From a checkpoint of a small encoder-decoder audio transcriber.
Model: encoder arch jasper, encoder norm batchnorm.
Rows from block 3 of the audio encoder, named by matrix and row number. Rows with one number belong to one channel. Each number is 128 + 32 x the weight over the matrix's rms, rounded and kept within 0 to 255. All counts start at 0. Numbers have three digits each.
# convs0: first width-7 conv (encoder.blocks.3.convs.0.weight, 96x96x7), inputs 11-21, a 7 kernel for each
# convs1: second width-7 conv (encoder.blocks.3.convs.1.weight, 96x96x7, transposed), outputs 11-21, a 7 kernel for each
convs0.62:094160185094101124181096091128113110119156110107146111130155127120136148104110092142155168116064145091116166041114142118138103127126155117144129093131121161146103150201119128144104083106165094191144124097105194087085123160165089115
convs0.63:132111154105121076116134174163122116137170136135088059108076145103111091099153172190147101138086192147115107168153141130150165152145139131124180100131078120154132085174121163126116145093065129204152115164136125106122151161103161171
convs0.64:121145126130118107137124178145123103088123123079126067168195142179118062143115141112129236158136127142138119139117155185071084093142111083117128155215120120148091143116184147130166116128109104099112099136132121164158104075145201133
convs0.65:139135098132061096204139181166106096097162105136208139141157151133160114072167144166086124096168105136144138166114106098091159102133122132077095157130155057180076105199145141106154146115149181083088141172117150108208121066150144141
convs0.66:103125137152089085133135119162232067118089132100132084090216139125159146135083138195075147112144167136160140108122076125138140123131121064125098135091076175085047204114070154089127126107159128108151147192066135179099062094115108141
convs0.67:171170125122089130145141111176155148200136154157093179177163153117098118154174164168109158146151109161120145154130158188120141111096165130130144067114156116190132125189138117116106124066148113121152143147135137128147097106161149126
convs0.68:127107103141132119099089081089170117119130131152078112102088146098139085150126135141113091097142144140069142181104133138114141191120157120094184084113127130164106142154131060135144088178136105145137124159131109120132130126143120129
convs0.69:129135115132084046163141130147115109108133113159091192139154108127159103139143101162152137148070102107190137096092061080061150097157161117124103182103109067087056126166154114131159132150153157108113182132132161149163111124136118074
convs0.70:082160112124081171145064119110074166207151138051145187159105100144143067136119124160136184143157094122154128109151133124123094086101099041147125123107101090124125176128139149059157181149094055151117161151131131097113179109132153125
convs0.71:151089131170079120139120156083133157120130110110108122139134077165102136093154166117157149111090076142174161129127145155109117120084145112099105174106118143139178174143101105097122119090122126110174107132155103126131206138066154093
convs0.72:132154136177100065131111138075117113109100101132107116090137106100094125163124097163135206089086094191162141163091136129137166150197139128074074130137128131080132147179127099085126133127030120145164097117096151177121130121070118089
convs0.73:165117119155069035153137154155105086122080226169164101116165135103099109162146117125159125121120124117079121114166132096159154137136160188095116116049102130091142126160142122128125150133141128053089087106130149241123173143111099132
convs0.74:170128167107101132099162144114136156101111161121169154114102141120139099121086122105092127134169171129106129100103093112137115188133130167119133142090188167092178163139137115061129140148146188107065127148137112168133152125137096121
convs0.75:086110142109123134191180065123094071091119100153092131116163156150112126083106102162151133141135105192194123116117098151133140088134116114122108172166097062133087117204118099111159125092124158084136108165195129140129091106102204165
convs0.76:129078170135086146145132116072080110157155154094120119121137110151160085085165127119127192091200093102112058152097057121166107196150083060148143109093156169100137166144103144139115074067107114137144118119107071103144081163148211153
convs0.77:137109126180102140192161138124154167130112152179145125101154183174139175108109117107079089090135096115163133069085164075093138134121114147139098121054165175048123125127149161157148119184112087185155082145120084125085149159115148111
convs0.78:152154122089148111078122151073153137113135174122090112159153061101146114172164090200114143104113177094080109148071141107110125078183101068125130176132116171137089135114118153162077124111131103149132164103023119121117067137234064168
convs0.79:133111126137134125148086122117098136102124102109118172129141130126155085133082083126102089146168119118143119151140138120160106081119144135099059166118121148082127169167113111116116116118073142125173158108165114152107103093123116095
convs1.62:109153055141110115136121125117111058155150129037118118155172180098086105130130137123113155155183138153115174169156131118155094114135103102099145091124085120093103095099108127099104178139056182139115134132114086144157112196164146105
convs1.63:103125160114129178085145102161156095096117113065130121129146160161161115143131116119157155106110103109111101056094110134127099067100168115088081089111144094112156107115097116119116076125094152120070105114078142104147160132085100069
convs1.64:159127109102166115092151119155097097133166118085123075070079130133163149164163096092147111144111106133147090141107130107075177156095194118070149187125107160129140145096120101107122131157157106154153138153102100169111120154129098122
convs1.65:120082126156174034092071174094127101160111103120142197107111137105151112130106191093169115088154128158126114175053115134112106129153064101104151165161185154082129071087125155115134100143111148145135097049152142093151108125048146159
convs1.66:116129145107135122125164136175159117057128104112141071090175157118108111130097152149112148117120154091112143157093145119097114107117126113173149107044052063110157082155124157139155182155141085107090180063164116103104100150155058105
convs1.67:149131098052110093103113114137094125139121128100127120083119176072101198151132139112117165165117107166139156150102120133108107123154185153088115148092111139169144108174130119056106136101157129146165174161138162105093153112076107118
convs1.68:139072104101140088142107080147096092186174098112130086122119088175104100136187127173173188089128131176179175104113169183121120138188179144144094102119137101122120057104070145091170120138118112141081110171100163136088096133041142118
convs1.69:123084062083138108134130170117141124144163122167149146106145156126126140137104167130094131115120095119155161172101082106096098162125126137177089143163100181121169093113161085092109143141145128126151134190089144129159121185183080119
convs1.70:135145142056112119111167117111205135119150066169120162103124141137149106129173150121111147160109134121156127095076154119146157131114112144027152143154096128108154129050138158110123075083119140105090061142095136112101088086122192153
convs1.71:143099092207170159136151138135123101131141119100164135120056120104119133100118119122129117163167117089140134107091096143070185085088104125137139116141129150137141179168108152133118130162092109122085104193139096147173101167123150129
convs1.72:158100150136106112114113136187135098083144158135076095117151161107168103161144149126200131113101099149142160110093144132086127067077121131153104154105111120086091081111162114174119143150094122154123107135109092098164144109098196116
convs1.73:135166179170116194080126094144126133102131112127121182091100146135115148048159161128159167198145171071058144108164145042112115111115116142061139110077159112160131142124135100175148122119155112153041105165151174088110126168122123086
convs1.74:128157049146090169141158122120138117130152119138157123111122114102120115145129099102143104105110103148086096150174183153183101105162123141128117080127153132132181102169132068131157079165163125153090117141181117127137164127128135134
convs1.75:198164114103153079084123153123141093138139139128114156149072187082133112120114114128124120101125140117184154103170108101171134189110088104152068137165099121143162136123124088118112128168178145163160143147152122121153145185127166115
convs1.76:161130066100143182151109141113103118122114129093130198126149183088153119182145128153170131118104106115132067113159139102102125127146144071153117171182153134151150095131106150124071113142156135085151095154132155096155176136158092092
convs1.77:098110078185098134133129121135121136163100050214133123132102131172136194106099125154121095123125126135107165094088086152133148158108171152223098133109094073153178124120134170129110126126137089224149122157117161067195101116141110126
convs1.78:113117151077130180138082085150207187095166129156085133130147088155100140088096175132224166096124187110136122130068079082158161139136101132147116167123125052141065121159114118180142129127124149187167119108131124096190148146146163105
convs1.79:117086125129149132149028108096104154076097163155190122184103125179127112085154133127098048168126162108119133143139090146138142116103114145118109152112131161171176171146128120138108127089126119149121151148138178156176151158140109170