python train.py --dataset="short read English sentences (LibriTTS-R)" --train_examples=26041 --vocab_size=32 --decoder_norm_position="pre" --decoder_parallel_block=false --decoder_tie_embeddings=false --beta1=0.95 --warmup_steps=80
Rows from block 5 of the audio encoder of a small encoder-decoder audio transcriber, named by matrix and row number. Rows with one number belong to one channel. Each number is 128 + 32 x the weight over its row's rms, rounded and kept within 0 to 255. All counts start at 0. Numbers have three digits each. After the name is the row's rms in percent of the matrix's.
After each channel's rows are labels from the 100 clips, of 14976, where the channel reaches its highest value: "strongest on" is what is common among them. Only what is clearly more common there than usual is listed. The data: short read English sentences (LibriTTS-R). In brackets: how many of the 100, against the usual share in percent.
# convs0: first width-7 conv (encoder.blocks.5.convs.0.weight, 96x96x7, each kernel summed), inputs 0-95
# convs1: second width-7 conv (encoder.blocks.5.convs.1.weight, 96x96x7, transposed, each kernel summed), outputs 0-95

convs0.84 103:105195165092085159101116111129166093127140132117126096107127124042163151089143132216110092115147161105103140123099085063136124095090155184104099140121085039130097091126176152096126164090121103091105070110131065112139112178136130165101155104123168120103140129150116110126086151153108116170
convs1.84 094:130160076091110154132115093134126144193146116111189115157108184140095100087103148157192149157058151206111090130091079137144112143105100106126136196132123146167083154124134138123117169133106171145190098127114086112107112167116142142190132126091208112105112146129105179125141193120095161109
strongest on: the word "think" (26 vs 1.6)

convs0.33 108:077126136160122065068108145113111121100114099120135151102130062093173129131126115154079195172128172124123152158098098148121121118116156154139178156169150103137141117164209204150108122098111075131097084098142108089110071136120129106136141094169107085165190134157149138187114114072125078162
convs1.33 100:135148138140138110110182167132213078172127125168135117134158121111164096072090123130093150136135044050103136119190174045104129119139132100091133109120185128184095136145093124095147110121161119126129178158135100133119133154124137123134134118171087104056119129110143115106118156091160133214
strongest on: voice: female (84 vs 54)

convs0.46 094:100156164123120091051136134146196118080123131108140138146179147070075089144085123137163124169103124093123131165117126123133085153116101153121117196134151092125084104178105164123121117166123091229102133107135096115143108091105120173206099099151148130091120139145115148174142151177178190116
convs1.46 101:135134071125136124103077125099122091103127138156114085154161175214142096141099145095166112118113159153086177069089133183149079081126141062114161136152124072215098094151127132150120124116114105155109101173114111092111096113147124138130073113134063152130069167080146124145097176122105096110
strongest on: voice: female (86 vs 54); the word "my" (44 vs 4)

convs0.16 118:158121080118124114146183165167114138131125098158089094111176169114162159159110094149178084127077120177130108138118117136111110135120194137124062096107136205104120117122127137136106091122183172144074157173101201084162130170146142081126137130105168104128079116191116125124144059182093111112
convs1.16 104:160133147194116180090175124148102097151123134089041078113067162092069145151161149167114139077129086078103103116104127155138154146124131188071094116183110110087086115121143077137071073139111127094120112108148156118133147146095143087108163140121118137155149102083102095121056162116101114121
strongest on: the word "of" (54 vs 9.6)

convs0.44 098:094125094092140084098101128133137113159087195158108083131098125100163111153163076147116172131119133092140175146122115107118142088148132075143148120113159143148134102122017108071136094133170119138097156092096100130117161093163073136094129143196168110084164109115119077149138124112115033085
convs1.44 088:134134141116123095094185113085158142112174146104150143162142107090123107167143150108156146084133172123148119117135140106119189135171112071138105131081156109135082139159177184113124074168106168114123186175077099107150126168114107158180122061082167117162092107139126122035140174075154171111
strongest on: the word "i" (41 vs 18.5); the word "me" (26 vs 4.9)

convs0.93 104:134113153165110137141163115109047081097117175088089092134125106126057141112139103176149162115097080105123103118157171119121129210089115129146085120077078104126178134149147115156161160143162182164168152147163126121152107154111084121144170105124122123062061108151068128147123087190131130094
convs1.93 097:127070136150103161115147064130077115046093152141080135126117140136085176147148121146119070153117145009092162086105178134091120108105119206119151134125156142159201169101130133119118108081058130122081115121085117155109151135108146140120166148155138115165122119125120113119093158153088128123
strongest on: voice: female (82 vs 54); the word "is" (55 vs 8.3); the word "it" (40 vs 12.8)

convs0.81 097:127163122113180135150139154084168093138134127103121147048110069104145167063127068113075102161035147101064129178145092103112137098118142136169090129121120126124139136161119103111119124148151164129180112170172137096092092171114106169136096120145096045116122141118077149119161167130128138067
convs1.81 086:176174136112175174113118143093123142129154080180112168149169198115110171124098159095102159158118156114116154120127098217104108171103123087159170132124105192133150088118139201103114160143166181124116136150154173154157143104136085121056108176087166152111171180130129112137166139138096136143
strongest on: the word "tell" (26 vs 1.2)

convs0.75 098:157058187152144185187148086112150160077049122102042086093108107099148111129063113113141139115153145135147120101160167129148105120104105130161176143154114112205107118161143114081102102110131171179152109108119116141105068123127125129129133173143045123121164125110145100080136108139142162116
convs1.75 103:124112113143141102093105096118141120136168139167121081107077072186143095165126112151169100119152174115112188141147098177072116184140095115086121085151093135079155109120130147090184092156130138129109161177133089097148124132101127130043132156159158115124072183100141099115101050180132121079
strongest on: the word "would" (26 vs 1.9)

convs0.19 095:197132159164113117170178099126164118059137142133098157191140151168137112095113102120082075052109154124129150054089135120134131092099112176137152099053148141133146174154126118050146149105168167113090178109165124174120152107135144116155132068150126116097118159134066114158098129155126127141
convs1.19 085:100098084134077149151144134088065117133132114128106102153103082169101156095139106156113146166104115062102068186133152138136123151050086126111112128101064149140115124058181164145154113146121136148134180099089074117127139132133180085094122083133122129142144218136199160114155135170116126132
strongest on: the word "to" (34 vs 14.5)

convs0.15 101:137075144096146107155097143130163131134062117095176133153134173119188111171165164140115161047140113101137106178137100141101063076153189161181129105127176127110183104098082105089115127109102131104087122109153110097090170116116140059115120101112110173193106075122163105129137121135097083120
convs1.15 107:119156146236109123135095170193101137175126133098077127138126156039086111097123103126119157098140114126165138098124177129134133131182146170150085150119108164108084159086094134077130089104131103098150124094095122086105115199109133080122170082121105036128144092124103126153108114139131138117
strongest on: the word "of" (30 vs 9.6)