config = dict(
    dataset='short read English sentences (LibriTTS-R)',
    decoder_fused_qkv=False,
    decoder_inner_norm=False,
    init='trunc_normal_002',
    optimizer='soap',
    lr_schedule='cosine',
)
Rows from block 5 of the audio encoder of a small encoder-decoder audio transcriber, named by matrix and row number. Rows with one number belong to one channel. Each number is 128 + 32 x the weight over its row's rms, rounded and kept within 0 to 255. All counts start at 0. Numbers have three digits each.
After each channel's rows are labels from the 100 clips, of 14976, where the channel reaches its highest value: "loudest" is the band of the loudest frequency at the time of the peak. Only what is clearly more common there than usual is listed. The data: short read English sentences (LibriTTS-R). In brackets: how many of the 100.
# convs0: first width-7 conv (encoder.blocks.5.convs.0.weight, 96x96x7, each kernel summed), inputs 0-95
# convs1: second width-7 conv (encoder.blocks.5.convs.1.weight, 96x96x7, transposed, each kernel summed), outputs 0-95

convs0.92:150148154108117133122128091100161116156140099146066128150135107130108114136153080077136073137159068130104219180135151157131108102161157149112104113104135118070121103155143136106156097180154060101085094139139180149202128049115124093072138123075142082095115155122146152149076165155159103120
convs1.92:113129077147147122141084092132134140098074106178113125085141169121066116081104113077134101100142133100152057104118125126083121157132106124181134182135122101165054144134078158112170098116110151081088152127092065111081188118139113060161074131137123168087139183144147123127161158129090090146
loudest: 1000 to 2000 Hz (36); 2000 to 4000 Hz (26)

convs0.50:113144121134162130110107099126169121081158072107090122100142099148109109108077164083096129103121130166117194150149123086172151100156111111161090139065189160126149207127104156146121166177085159141119127155151129109180161155155095070142143106148158111085125105143135114212180061074110123122
convs1.50:104163139131100132123119090129118105141073087129129088116046134071032096143149117162133140110109095148105095103137121087127092096090188166141123137128112121146115064089146143133154117103071100118093151154132087218161126125097113122114140144162114137111128131070104158116049087192144082148
loudest: 4000 to 8000 Hz (86)

convs0.86:108146143116101106057151163154105146075161153074185216087087118097110169142146112189095126099060145150084151113151147119128135143103160136129070127105094074126118120169152125065111137129131073121119118103143094107098110154079078128106159116147191130129157143116142123111080137044137097113
convs1.86:160125086153056139132124069141138143111133105124120123097123084137126165144114099191140119131127115157127051187123124119090109152130132028041151139156109101133144083137130109154119160110094112057080124180141134158071132126169150123193118114097139134192123116083104116135118128055140147118
loudest: 250 to 500 Hz (48)

convs0.67:090064174096176064144119181147102158110138160108151159098131127148141080127162103158029079131113165159168156095175149093142154126136145167115124123132141084121105174138165173176117089146059126134152125107146141111148089087103159087129123139188136138088129180125118112116151078102174104081
convs1.67:089134122107084159130142110191157108146131177128172098137094101076129108104111127163098198113167083144077182123115183108112143087167142096103088153155121108073063137092115097166156131134108168094121135148115105188077114115141080077086116165096112057121127125090157133172125099112127102070
loudest: 250 to 500 Hz (47); 500 to 1000 Hz (29)

convs0.35:150112113114162147122180130118133148159096159090035141126089101141119104140090094111042169104151116118089108101083114134142102140111183125121079131119122127136103139160114125194114132192097074096080166105127144169091100123167079162056164144110112103117184108104107166126069169131155156107
convs1.35:136215100117173097118138132097108130124152086167097094176123096141187085153101147111154091075091126136107127093102215072167095080121082101052146116160156100156137110084081108170150165135129163172117122159148088119121137108119100072127102153109173161177133134122151106123149164100109100144
loudest: 500 to 1000 Hz (55)

convs0.38:126080087142117093241134164120098109141164093110142119145083085126105128127152116127102147128060151109121162104130190078141121167130112152113150123092107130079156142139059140132130121119164120143091063127078159083116211142095153096078180108137076114100144114152115182131125105122094106081
convs1.38:159118104123133163166134213138140130203167167119185132162120173159083113111150091105105083106135144137108113167110175179157110118146105193142135125117125153147121080129204142119111122135141112135118127131081112123084106124130145195181108109173104128147075139140160125035046134111168118122
loudest: 250 to 500 Hz (37)

convs0.58:160125160098086093131123129093136154171108172067131138155085123138173179114169106157129104150026140108113141121094118074109118130129142192148092202098192167192096137120097183130095125133147125113077088116131138080117105092111116143092079102156168120090121096124110154070122122117094093142
convs1.58:124139183158079109086121150072152173137124139153160132159154120150156170142149118120135136129142137187150110104116177145083170149202125060126137097097182108155057173117093135089138050151074120156127104095077119185082124138097191141126089085127110155141129105143157096112094085150153113136
loudest: 250 to 500 Hz (42)

convs0.70:148140131110126128169065087157090183160180107138085132084110089131130068133187095150085148185157131172059114123148145132159121132110148119124127110163120162159130114125145150126104125102142112120156106131131169186098076159140100147079201107097137151108061175119169109067125168060143080139
convs1.70:152138094052178131155118144136113123091108152164140065197075107134089114096108122105163145115158127095087130112125110191062125138126110097089139107126098137117168088207091112120131210132129095129140140102150083103095140052152112120146078099157128132126089072071118097151088124110112138099
loudest: 250 to 500 Hz (44); 500 to 1000 Hz (27)

convs0.3:078166174153147102094091172114140193104142134072095122146154124137071181183100092108108063122118124162095139135086122153093137126080120142153089149073145138080114127165111135140152086183107140115150151062156110094190103148122160112135105124148110135049210146100146122121128109153169164111
convs1.3:123171114135145142098164113163125156144136107081073120115149133092113122082129171126132127097073059134111123152105138106188161117161096093119141149151121156133081173109124081114121045103157089073105148107178078143152134087108099034118070111108082131158085163187151098141120138147100088106
loudest: 4000 to 8000 Hz (78)

convs0.43:154116103111141087185131188117157116093138156144104089088084149100170189088092172099078120153073147118116113133109132077094127140167149118116162138103158203132146149170130156130125066171123093177136101122136174097145155150110164081105148137074094127093162162131127141128082137082056112063
convs1.43:150182108142148089074080113068100141166150100117150097122165132150109078136137100119077172100201108083109095126168142160106191159162126148117129134148129183117092090169139069112112125113157108108101131127107198168179138119070136172157075110092096129060150135115103071160110144130111152114
loudest: 250 to 500 Hz (35)

convs0.21:097103136168106119136136109106140067117176083149101173134144172117114151097093144150103153157102138157083131095123123186173091132124000164153150132100149070088105162088152113145161175161115106107114123145135141080178111114089168131161126150138111067144152172122149127114109122107143125089
convs1.21:156148113117126161088073137139196126155065156147097116144093096177101144085084147136087124117157066116113112138148156184135191106137103160133119152094090104148164077140113113094147170128108130138128090116113098131164200105097143163169113155105091112077211126068113188169145112128123085100
loudest: 250 to 500 Hz (38)

convs0.64:136123142124152138123133110133151086106178162116157130211125111128124113158126172117136105150131114151007109104137092124147145117168075069115170145150079090067109170104083132068113104109123138129089059074122081163160134131138080164170128125129179171156147088160148119102128150102164109148
convs1.64:101163120143171157161154112097170131166066161130150097111140159124121119167101118149084135127153126200134126141206156168127079102174097084147175094122138156026127155122113136071180100132122115120183125090080132111133144168148162171112100129131155133090137092154137105130102119114066202116
loudest: 1000 to 2000 Hz (34)

convs0.71:109147131100159053047106147165130115177137115104148141090133152089149161149090123103106142126101157144144099090172133139119113090151164166110119142078078132144126127126134085111092164128070150135127125104104169057094092137125134137072152075125142184149073094164117083097178191194117076118
convs1.71:138111117123129143065101114141172156103095086119154115115134189136190121112127173131116164125097118140109114094137145156070146106172138112124120166063141145096151135101152136071116093065095118117108099106103166068071106167063133122160129161116086113133092070040189089173106127076117136131
loudest: 2000 to 4000 Hz (58); 4000 to 8000 Hz (41)

convs0.12:148095161094076205067162130135142140081092118075117103107170093089123161137138108161126153154146192130103174114164194118131131086131149127060153117087095164109092146110177168128131132127150101132135185106155083089125140128114139164141094185162112087042150101115094121100104154139134103170
convs1.12:076111105068125136160141099063132150207118152115127068125170114130154135097152149112187113146112118153147145118130155168193156146110111168065130123123151135123105115108126128158173166096171083162073077077139082188115158038132177140163140127103130112093137133144131181116152159148148085120
loudest: 250 to 500 Hz (30)

convs0.5:110156142082156128124121103130085163143129120117130101168128104151148093156118100112133083154126143069134125126105181137098169181132159103196147075107120095171069148152083110125101158133131188079074080068126161056138162110102090069151106115094163132103126117107142158063101068097113086156
convs1.5:132123135100130110113120087150159113114130202146127146141076104156103119129138065130099145206137100083153193085077112143137122079072068206155156207126162140150117137106071111182173137141112090133142126123105149113110048120158122115138167110182159125113110156147123091140154099159090132114
loudest: 4000 to 8000 Hz (33)

convs0.29:143154145123063121161168109166137148101042152064029139137108087106083110177097092083163135096093128116100186084093101145147110129086170095142137102125121147138141194085184120138108156144104155118128130156093166100101156105125124098141142084112125135133133189137102159147185152096106100153
convs1.29:095140108083105130089131119122176082123169127144186138107146130137126106149149110158095135118090072129086155149085203128134134138192089156162114153139079130145134137102128147156094103149130165077168173091140181229067119115152133178093149146117144083145084157165134126117158062119184105146
loudest: 4000 to 8000 Hz (58)

convs0.53:133130121184124110125137087157191142140113138136133139167088079110080177116159118098168125100134082177111152160070090098096112083162148101130059170134144090123107097104148077137144126130117081161172213140133097135109088146109111177101151176083135166115150083145068183154090137078137131149
convs1.53:205148089158129134112102119112150091123073074140150159067136092091119143187101104089118145106146145097159124174116191155059098128127130075111081096149149161165087100131136164089080138163143148116116159139089176164120159094100083087119102136137166115120121137132153080133096097108128188052
loudest: 250 to 500 Hz (34)

convs0.77:096107071135135098113099133135046171091132096114090196095148104110119130128162090113151188157086118094116152122119123119130149218149161105126117110096122139153151128137142101031140243104108176156132098115115117094146113163128113120089159136124135131108093155106087136116087152151134124192
convs1.77:138108084162090125083109146122053113113161117110169095098137097124151097103096098104142154104120069099109128078102110189145113054061082100093139122092136111174169099159111111128134143169082091118119158130126078136095115128160209125149130170134049116184068143160111130148151150146108148125
loudest: 250 to 500 Hz (36)

convs0.49:129131141027164136153105125139155129120133082092164139122158083114167149154111112112109082108175109123115154111074210177106152173140157145127068102133088133132139088159185154109116111168071130150148152085086093078121137105123121129098132188109089125105070095158173132144132122056100095109
convs1.49:143123056061163152092098141107104096104144161078128125104143139109116153122104130109132089097158101130054148172101206087110103120127113148096186125127150140072112142126058084140056202092113186146184129146133148167105169090147114124120118107138096140101095133105188107153128121097110095140
loudest: 500 to 1000 Hz (28)

convs0.2:093150114130105099084131111088079168118151179131169077111108129120105122051205114149098159104133169138113104115118080119111150075106140181114166111084161133144113143164143166170087138139144071092087163138159100097183147114135049113160131148176177101151191129105167134117090181123113118130
convs1.2:153107128177160104120210144098220142098179139151101150154130117145148170078132124130150114133141193118209155138177116104177050105162138111154137141096120116129110199151176127132108125122135111098156134118139141151120154121074157185170168110155145191103091167139116113143173157114145149096
loudest: 250 to 500 Hz (48)

convs0.1:102165111138112141124158136105102154114113087110108135129129114108158096156130146134069142095096103034141144084116129145129126148127132143149085144123098218149082121131142173132135113077114129129083139137138118169174125065196074103133057029157130200074110153142120149152135117168164118120
convs1.1:118133117139150118109151054134150150056105084129137121098189148088130131162121148159142115174101107119113112139119039117118103124186098164123180029108148113084191154113166137121044110138107093147146104114145109142133173110108115098089103127095162121128071147139149139110138139113080129201
loudest: 4000 to 8000 Hz (81)

convs0.95:091145108077122124141184142166071163069103132132132172171111125149117123139188076112125132127103148076103124116144185145127154150118115080141108150140017171104082070102156164104140107065083107152138079125125130105120134143117137113160129154113144126124055094112130094129125155092194066122
convs1.95:162143066156114167134081110081130104166102106130142068094154071138120120125072125138116105114144173134075115094162120228158145125125142135090109128127117132125160037119148139145133156146097136105134181116129150135094157108149123146162170126165168156149060134031128132107117145125139129048
loudest: 250 to 500 Hz (36); 500 to 1000 Hz (32)

convs0.60:165166145095142124170162132148068134080129081114133132110106148075157116153154078100103099142098170126158128164130218121082169141129124103093133147140057145116145133172099079068131143085125135111102090110126122145103129098121147085128171106169120168106176084160074099078110092081051141147
convs1.60:095096071149099127128121119141162158131050139133116153086116147089168144083127208098110120053097079150122161166143159146087161077102075119159154112130163110123149119134118107149171179146111121122190134088109143039132095098110127172185164117128134114069123121099155143110141083169117142095
loudest: 4000 to 8000 Hz (36); 2000 to 4000 Hz (31)

convs0.68:138117136090100090103177151075099071105045196143136107116110133133205089154097111103174095103089092102100120148156141115174122112124127108092138141095152118119077136095116127133104119116135143098086094185151119079184156171102128122119098139137198126139157095138122055107060146071106104119
convs1.68:154120151151142077133128181121182152142161112138137140141112167123068057149129077157128105127148156130186187127158087125138143101118112151119126171160118208042133148120118128112158111154101120109114211120145090130124148116186168094133150141073170060186156138092109142107141147094143074113
loudest: 250 to 500 Hz (33); 500 to 1000 Hz (27)

convs0.27:121141132112137071064151115102155070139087083168120106078086155141099095126094159084131099140082143153178105185135167093052143141138157111122146140117151044104118148136061122113122144164129138159105151061068154158128145108178106133132154179102138142190106136141079129129173169136118156119
convs1.27:165117101108070156151161205090115104110136096085112123105098162084152091184055093114117123113104107134108128170113071113102089128110156182143087108148140110069135119144104160095107119100164131113144129135127157033101097126125168135111152124136104116135127099093095161138139224056096104117
loudest: 4000 to 8000 Hz (44)

convs0.30:137114111096088118108125075095120124110083169179151129120085123128154131113062128130136171093113152076126113093128089105145161157131089094108110141152128210146147112098071149058091099136174149156121120130024093122172148175199082130146061124128122107139155091165085111148148134103138111118
convs1.30:153143042115104151136132140144120110137109142145179122097120144123165063110203158169135113062113128107122114116113127099179184160081147145090142090109147175128189128121133137076199146121165135169139168107091128089156166076132114186181127178158170101135137130114084154129166116150190117147
loudest: 2000 to 4000 Hz (65)

convs0.25:153116077167153084171182083106139114058158089097120156146118151157144120157133167156122056097127127149150096095148094095088155101163114139084124180087109073079145138152135166146218124136132127170152172145137164158166068128108182109108165119120115136123181112184099079106116144119164127136
convs1.25:089122067151145117114112120188081142124169185141156085114132118104100151146117125126180131052091078115097099149138107155161113138112077171128158121161127178196099112088125125123120123166147146102172044100134132171095089129101033098160082117110115133144102094096133161080170147122111128108
loudest: 4000 to 8000 Hz (38)

convs0.51:107109157116121127123119121166122139193206118119111117174197164123121117136119177090181135163150157137149106134149065130129146110107159085151141118107106132068185232110086155177169110138135127124144108073083142111170122122123094097152094115133123155137131093116115130089054144082202109144
convs1.51:108168126180135111129112150085117083149122153127100135147150091111094103153088135052163185175142112130125116129106075096141090199166162143099148144113159128080114136080170167115140103063114152063131091116116080128083105139089166161081064111101131150121126090162118132113153151135164068196
loudest: 4000 to 8000 Hz (93)

convs0.32:187135113088180179094102130143122113088144144166090111142137104093164072096126140216105125125126139071094109057113132112118145089109096100136146160154045013099124099170147094107129185153100110130129161112131121137145096136076136156103140143135134154080132151104089145146121167153127116098
convs1.32:108144089124168102133108123143135030154132126179080110159110104140146092141100107149080118150115193121064073121146134111081088117142127146085176148112163148227105075118139142117137142138134177112128129126151134184133168107158062069168112118135132187161150153074115104131153146152117167104
loudest: 250 to 500 Hz (37)

convs0.69:107098150163121130075157132103084121101108145107067084090132073155094139156092145161146129148030065123105122131119190122135138186070110084145120125114132145086176106122131106224107121118111129152129206126128180119122135186069162155095121112129077140104144140174100143110143130131116137141
convs1.69:092113115156090138127106069115110127152118169107077082104121101128117113151101152075190151139120135091154156114186088148141137150112156113080132156136156075185107057120147089106093166135041110062099088124139110130136127106184110155109110115162118153190171126121066150181133086093111154157
loudest: 500 to 1000 Hz (49)

convs0.74:128149122103144081111107169178205124101155100085117149126174100174126103122128177133142129140153131088147138187121097116092098129182149175104156136113199164139170155130167112167189142090120138125140123131124200124125112112091151146071107101100106079153071168124176122200090064139107155111
convs1.74:091123102154103094153115124120105141147155086158172051158150108110124115100115109082106175159111166103093077112108092157102171147053091106126079096072119093149074115133125120071120135122085148096104175138097124144097059092081123115066054140115093124135130136120124083162144077103140146084
loudest: 4000 to 8000 Hz (28)

convs0.18:078155101127106100069115116103117056155138084136144176111147117123126104127128121102110128128117139074132165091188154086110151118114138144163124122110053211137122099107134171067121108137098112124068117125118152079155100103131157159166134188161113166154122082144160127165126174034101070140
convs1.18:142070079132127116108186174116113187138146092168168086096105106115152130131153094135131130145155082092089098181133188102118100170135151112106151112069075178083162170119151117111112115137160136190079174112105140160121173151139144150128120086138131076090138102115229102120123163166095106113
loudest: 250 to 500 Hz (31)

convs0.22:098101126105073130148110124082103106155163180076092146162142125155150140084241129155103085145169134086112143116122117120122152113088160106170142111103070087081128083154077165161192072114091102140148154121150143059136129144106135102113141082113126125115072152112142111141128174108112058137
convs1.22:051124123156202167135142109101130122065169164169216098095066136140158119120143142134087176106087145161129108134143078188189142115147101135176132122115112100090117143123133109145109144153086146146138138190110108156114074125100123123139132179166164121156142122134142079160080186106134166073
loudest: 500 to 1000 Hz (28)

convs0.42:093060130167157120132125169115048114171118140108114134084150143081215167131096159163143122146043163106113138055161092125144143141124148176088102149106153089102124107115095121122075144102137091157115163138159124116123078123087161134093137134142123109125104136148065145094121122084101118041
convs1.42:160115156110173138090146168142027137154118155116105160083128137109141171092149137107100125143120100125097139152103159181089169158136072078061076155149169141171127171124167102072096130081106109094140166118126205167078161117142139136131105117165114135106117113090123089188144175131151108090
loudest: 250 to 500 Hz (32); 500 to 1000 Hz (29)

convs0.36:130163099098077108109193150160101069129093224116119102141091183073167108082098153188196130083111101147134090131100100106097144177128140106134135148108109155168125123109120114104121105140144117209110152122113147090101106090092139187175124169163152146108132091141135169087077125115097119129
convs1.36:102158127123154118103095110104120047184137128087143145096135138134132120095111125124104113101107109107137077147227129103141151108158130117131148081047183123104143116133119110130162065104147162171091118139107211135159160112148113162093219147125114152089105050117115094167104093106144112141
loudest: 250 to 500 Hz (31)

convs0.85:076167145132098139146136134122156108190142110107094093147158135165099105171080115089141139181108137112070096149148188099078121150071072097146132133090104103122136134090059180089090094087152103037136119125077157124144115117121131112165086097145137138185107104137119100166128190123157118177
convs1.85:122168149178136113132142067135087160106124106126061130101131109142135063123126119025142181185089132145131174142173100163089112199090170083126177128123137115099088142104155169156177125092132103087142158104133080083063139130105133088142097128125119152124163125147122096131149116108084085167
loudest: 4000 to 8000 Hz (45)

convs0.76:183098170118141117159102123130151159112122109123062176133018108146161104141139159136138084171146136111141178188109166096080107088141181173112103141134188118118139122114047121111193130163131098107151115094091126106169122132147027154141140140164142127134120137157098129121151116133087158138
convs1.76:131103098103093136109156071113166098140063107108090135134089161101108041119106153077124115107118141169077106116110134131143127136106141141107065125104110111087077115136097109050166113170120124089122041068079162174090130142144097107088076105103130110078117098101079155118149113117165150122
loudest: 1000 to 2000 Hz (25)

convs0.13:094041132116198116111136064122145066149091142061116138131115084198093126125141170171155145122072132105148118122144135131126160099119090179144111122091154102116142142161103159143067127171131153137151119107117182138164114130097156140135078179086118154111116136166174146032142169107104147122
convs1.13:091091139154135181138181098143083134093050146090101173122164029176158139147125109140082119147092150131199159164151114122142135166109153127147164134115130182173070114152130129107101110100151204067105182126159124136124171164104151159137175123137133139103172145107127145076140110110117124161
loudest: 250 to 500 Hz (45)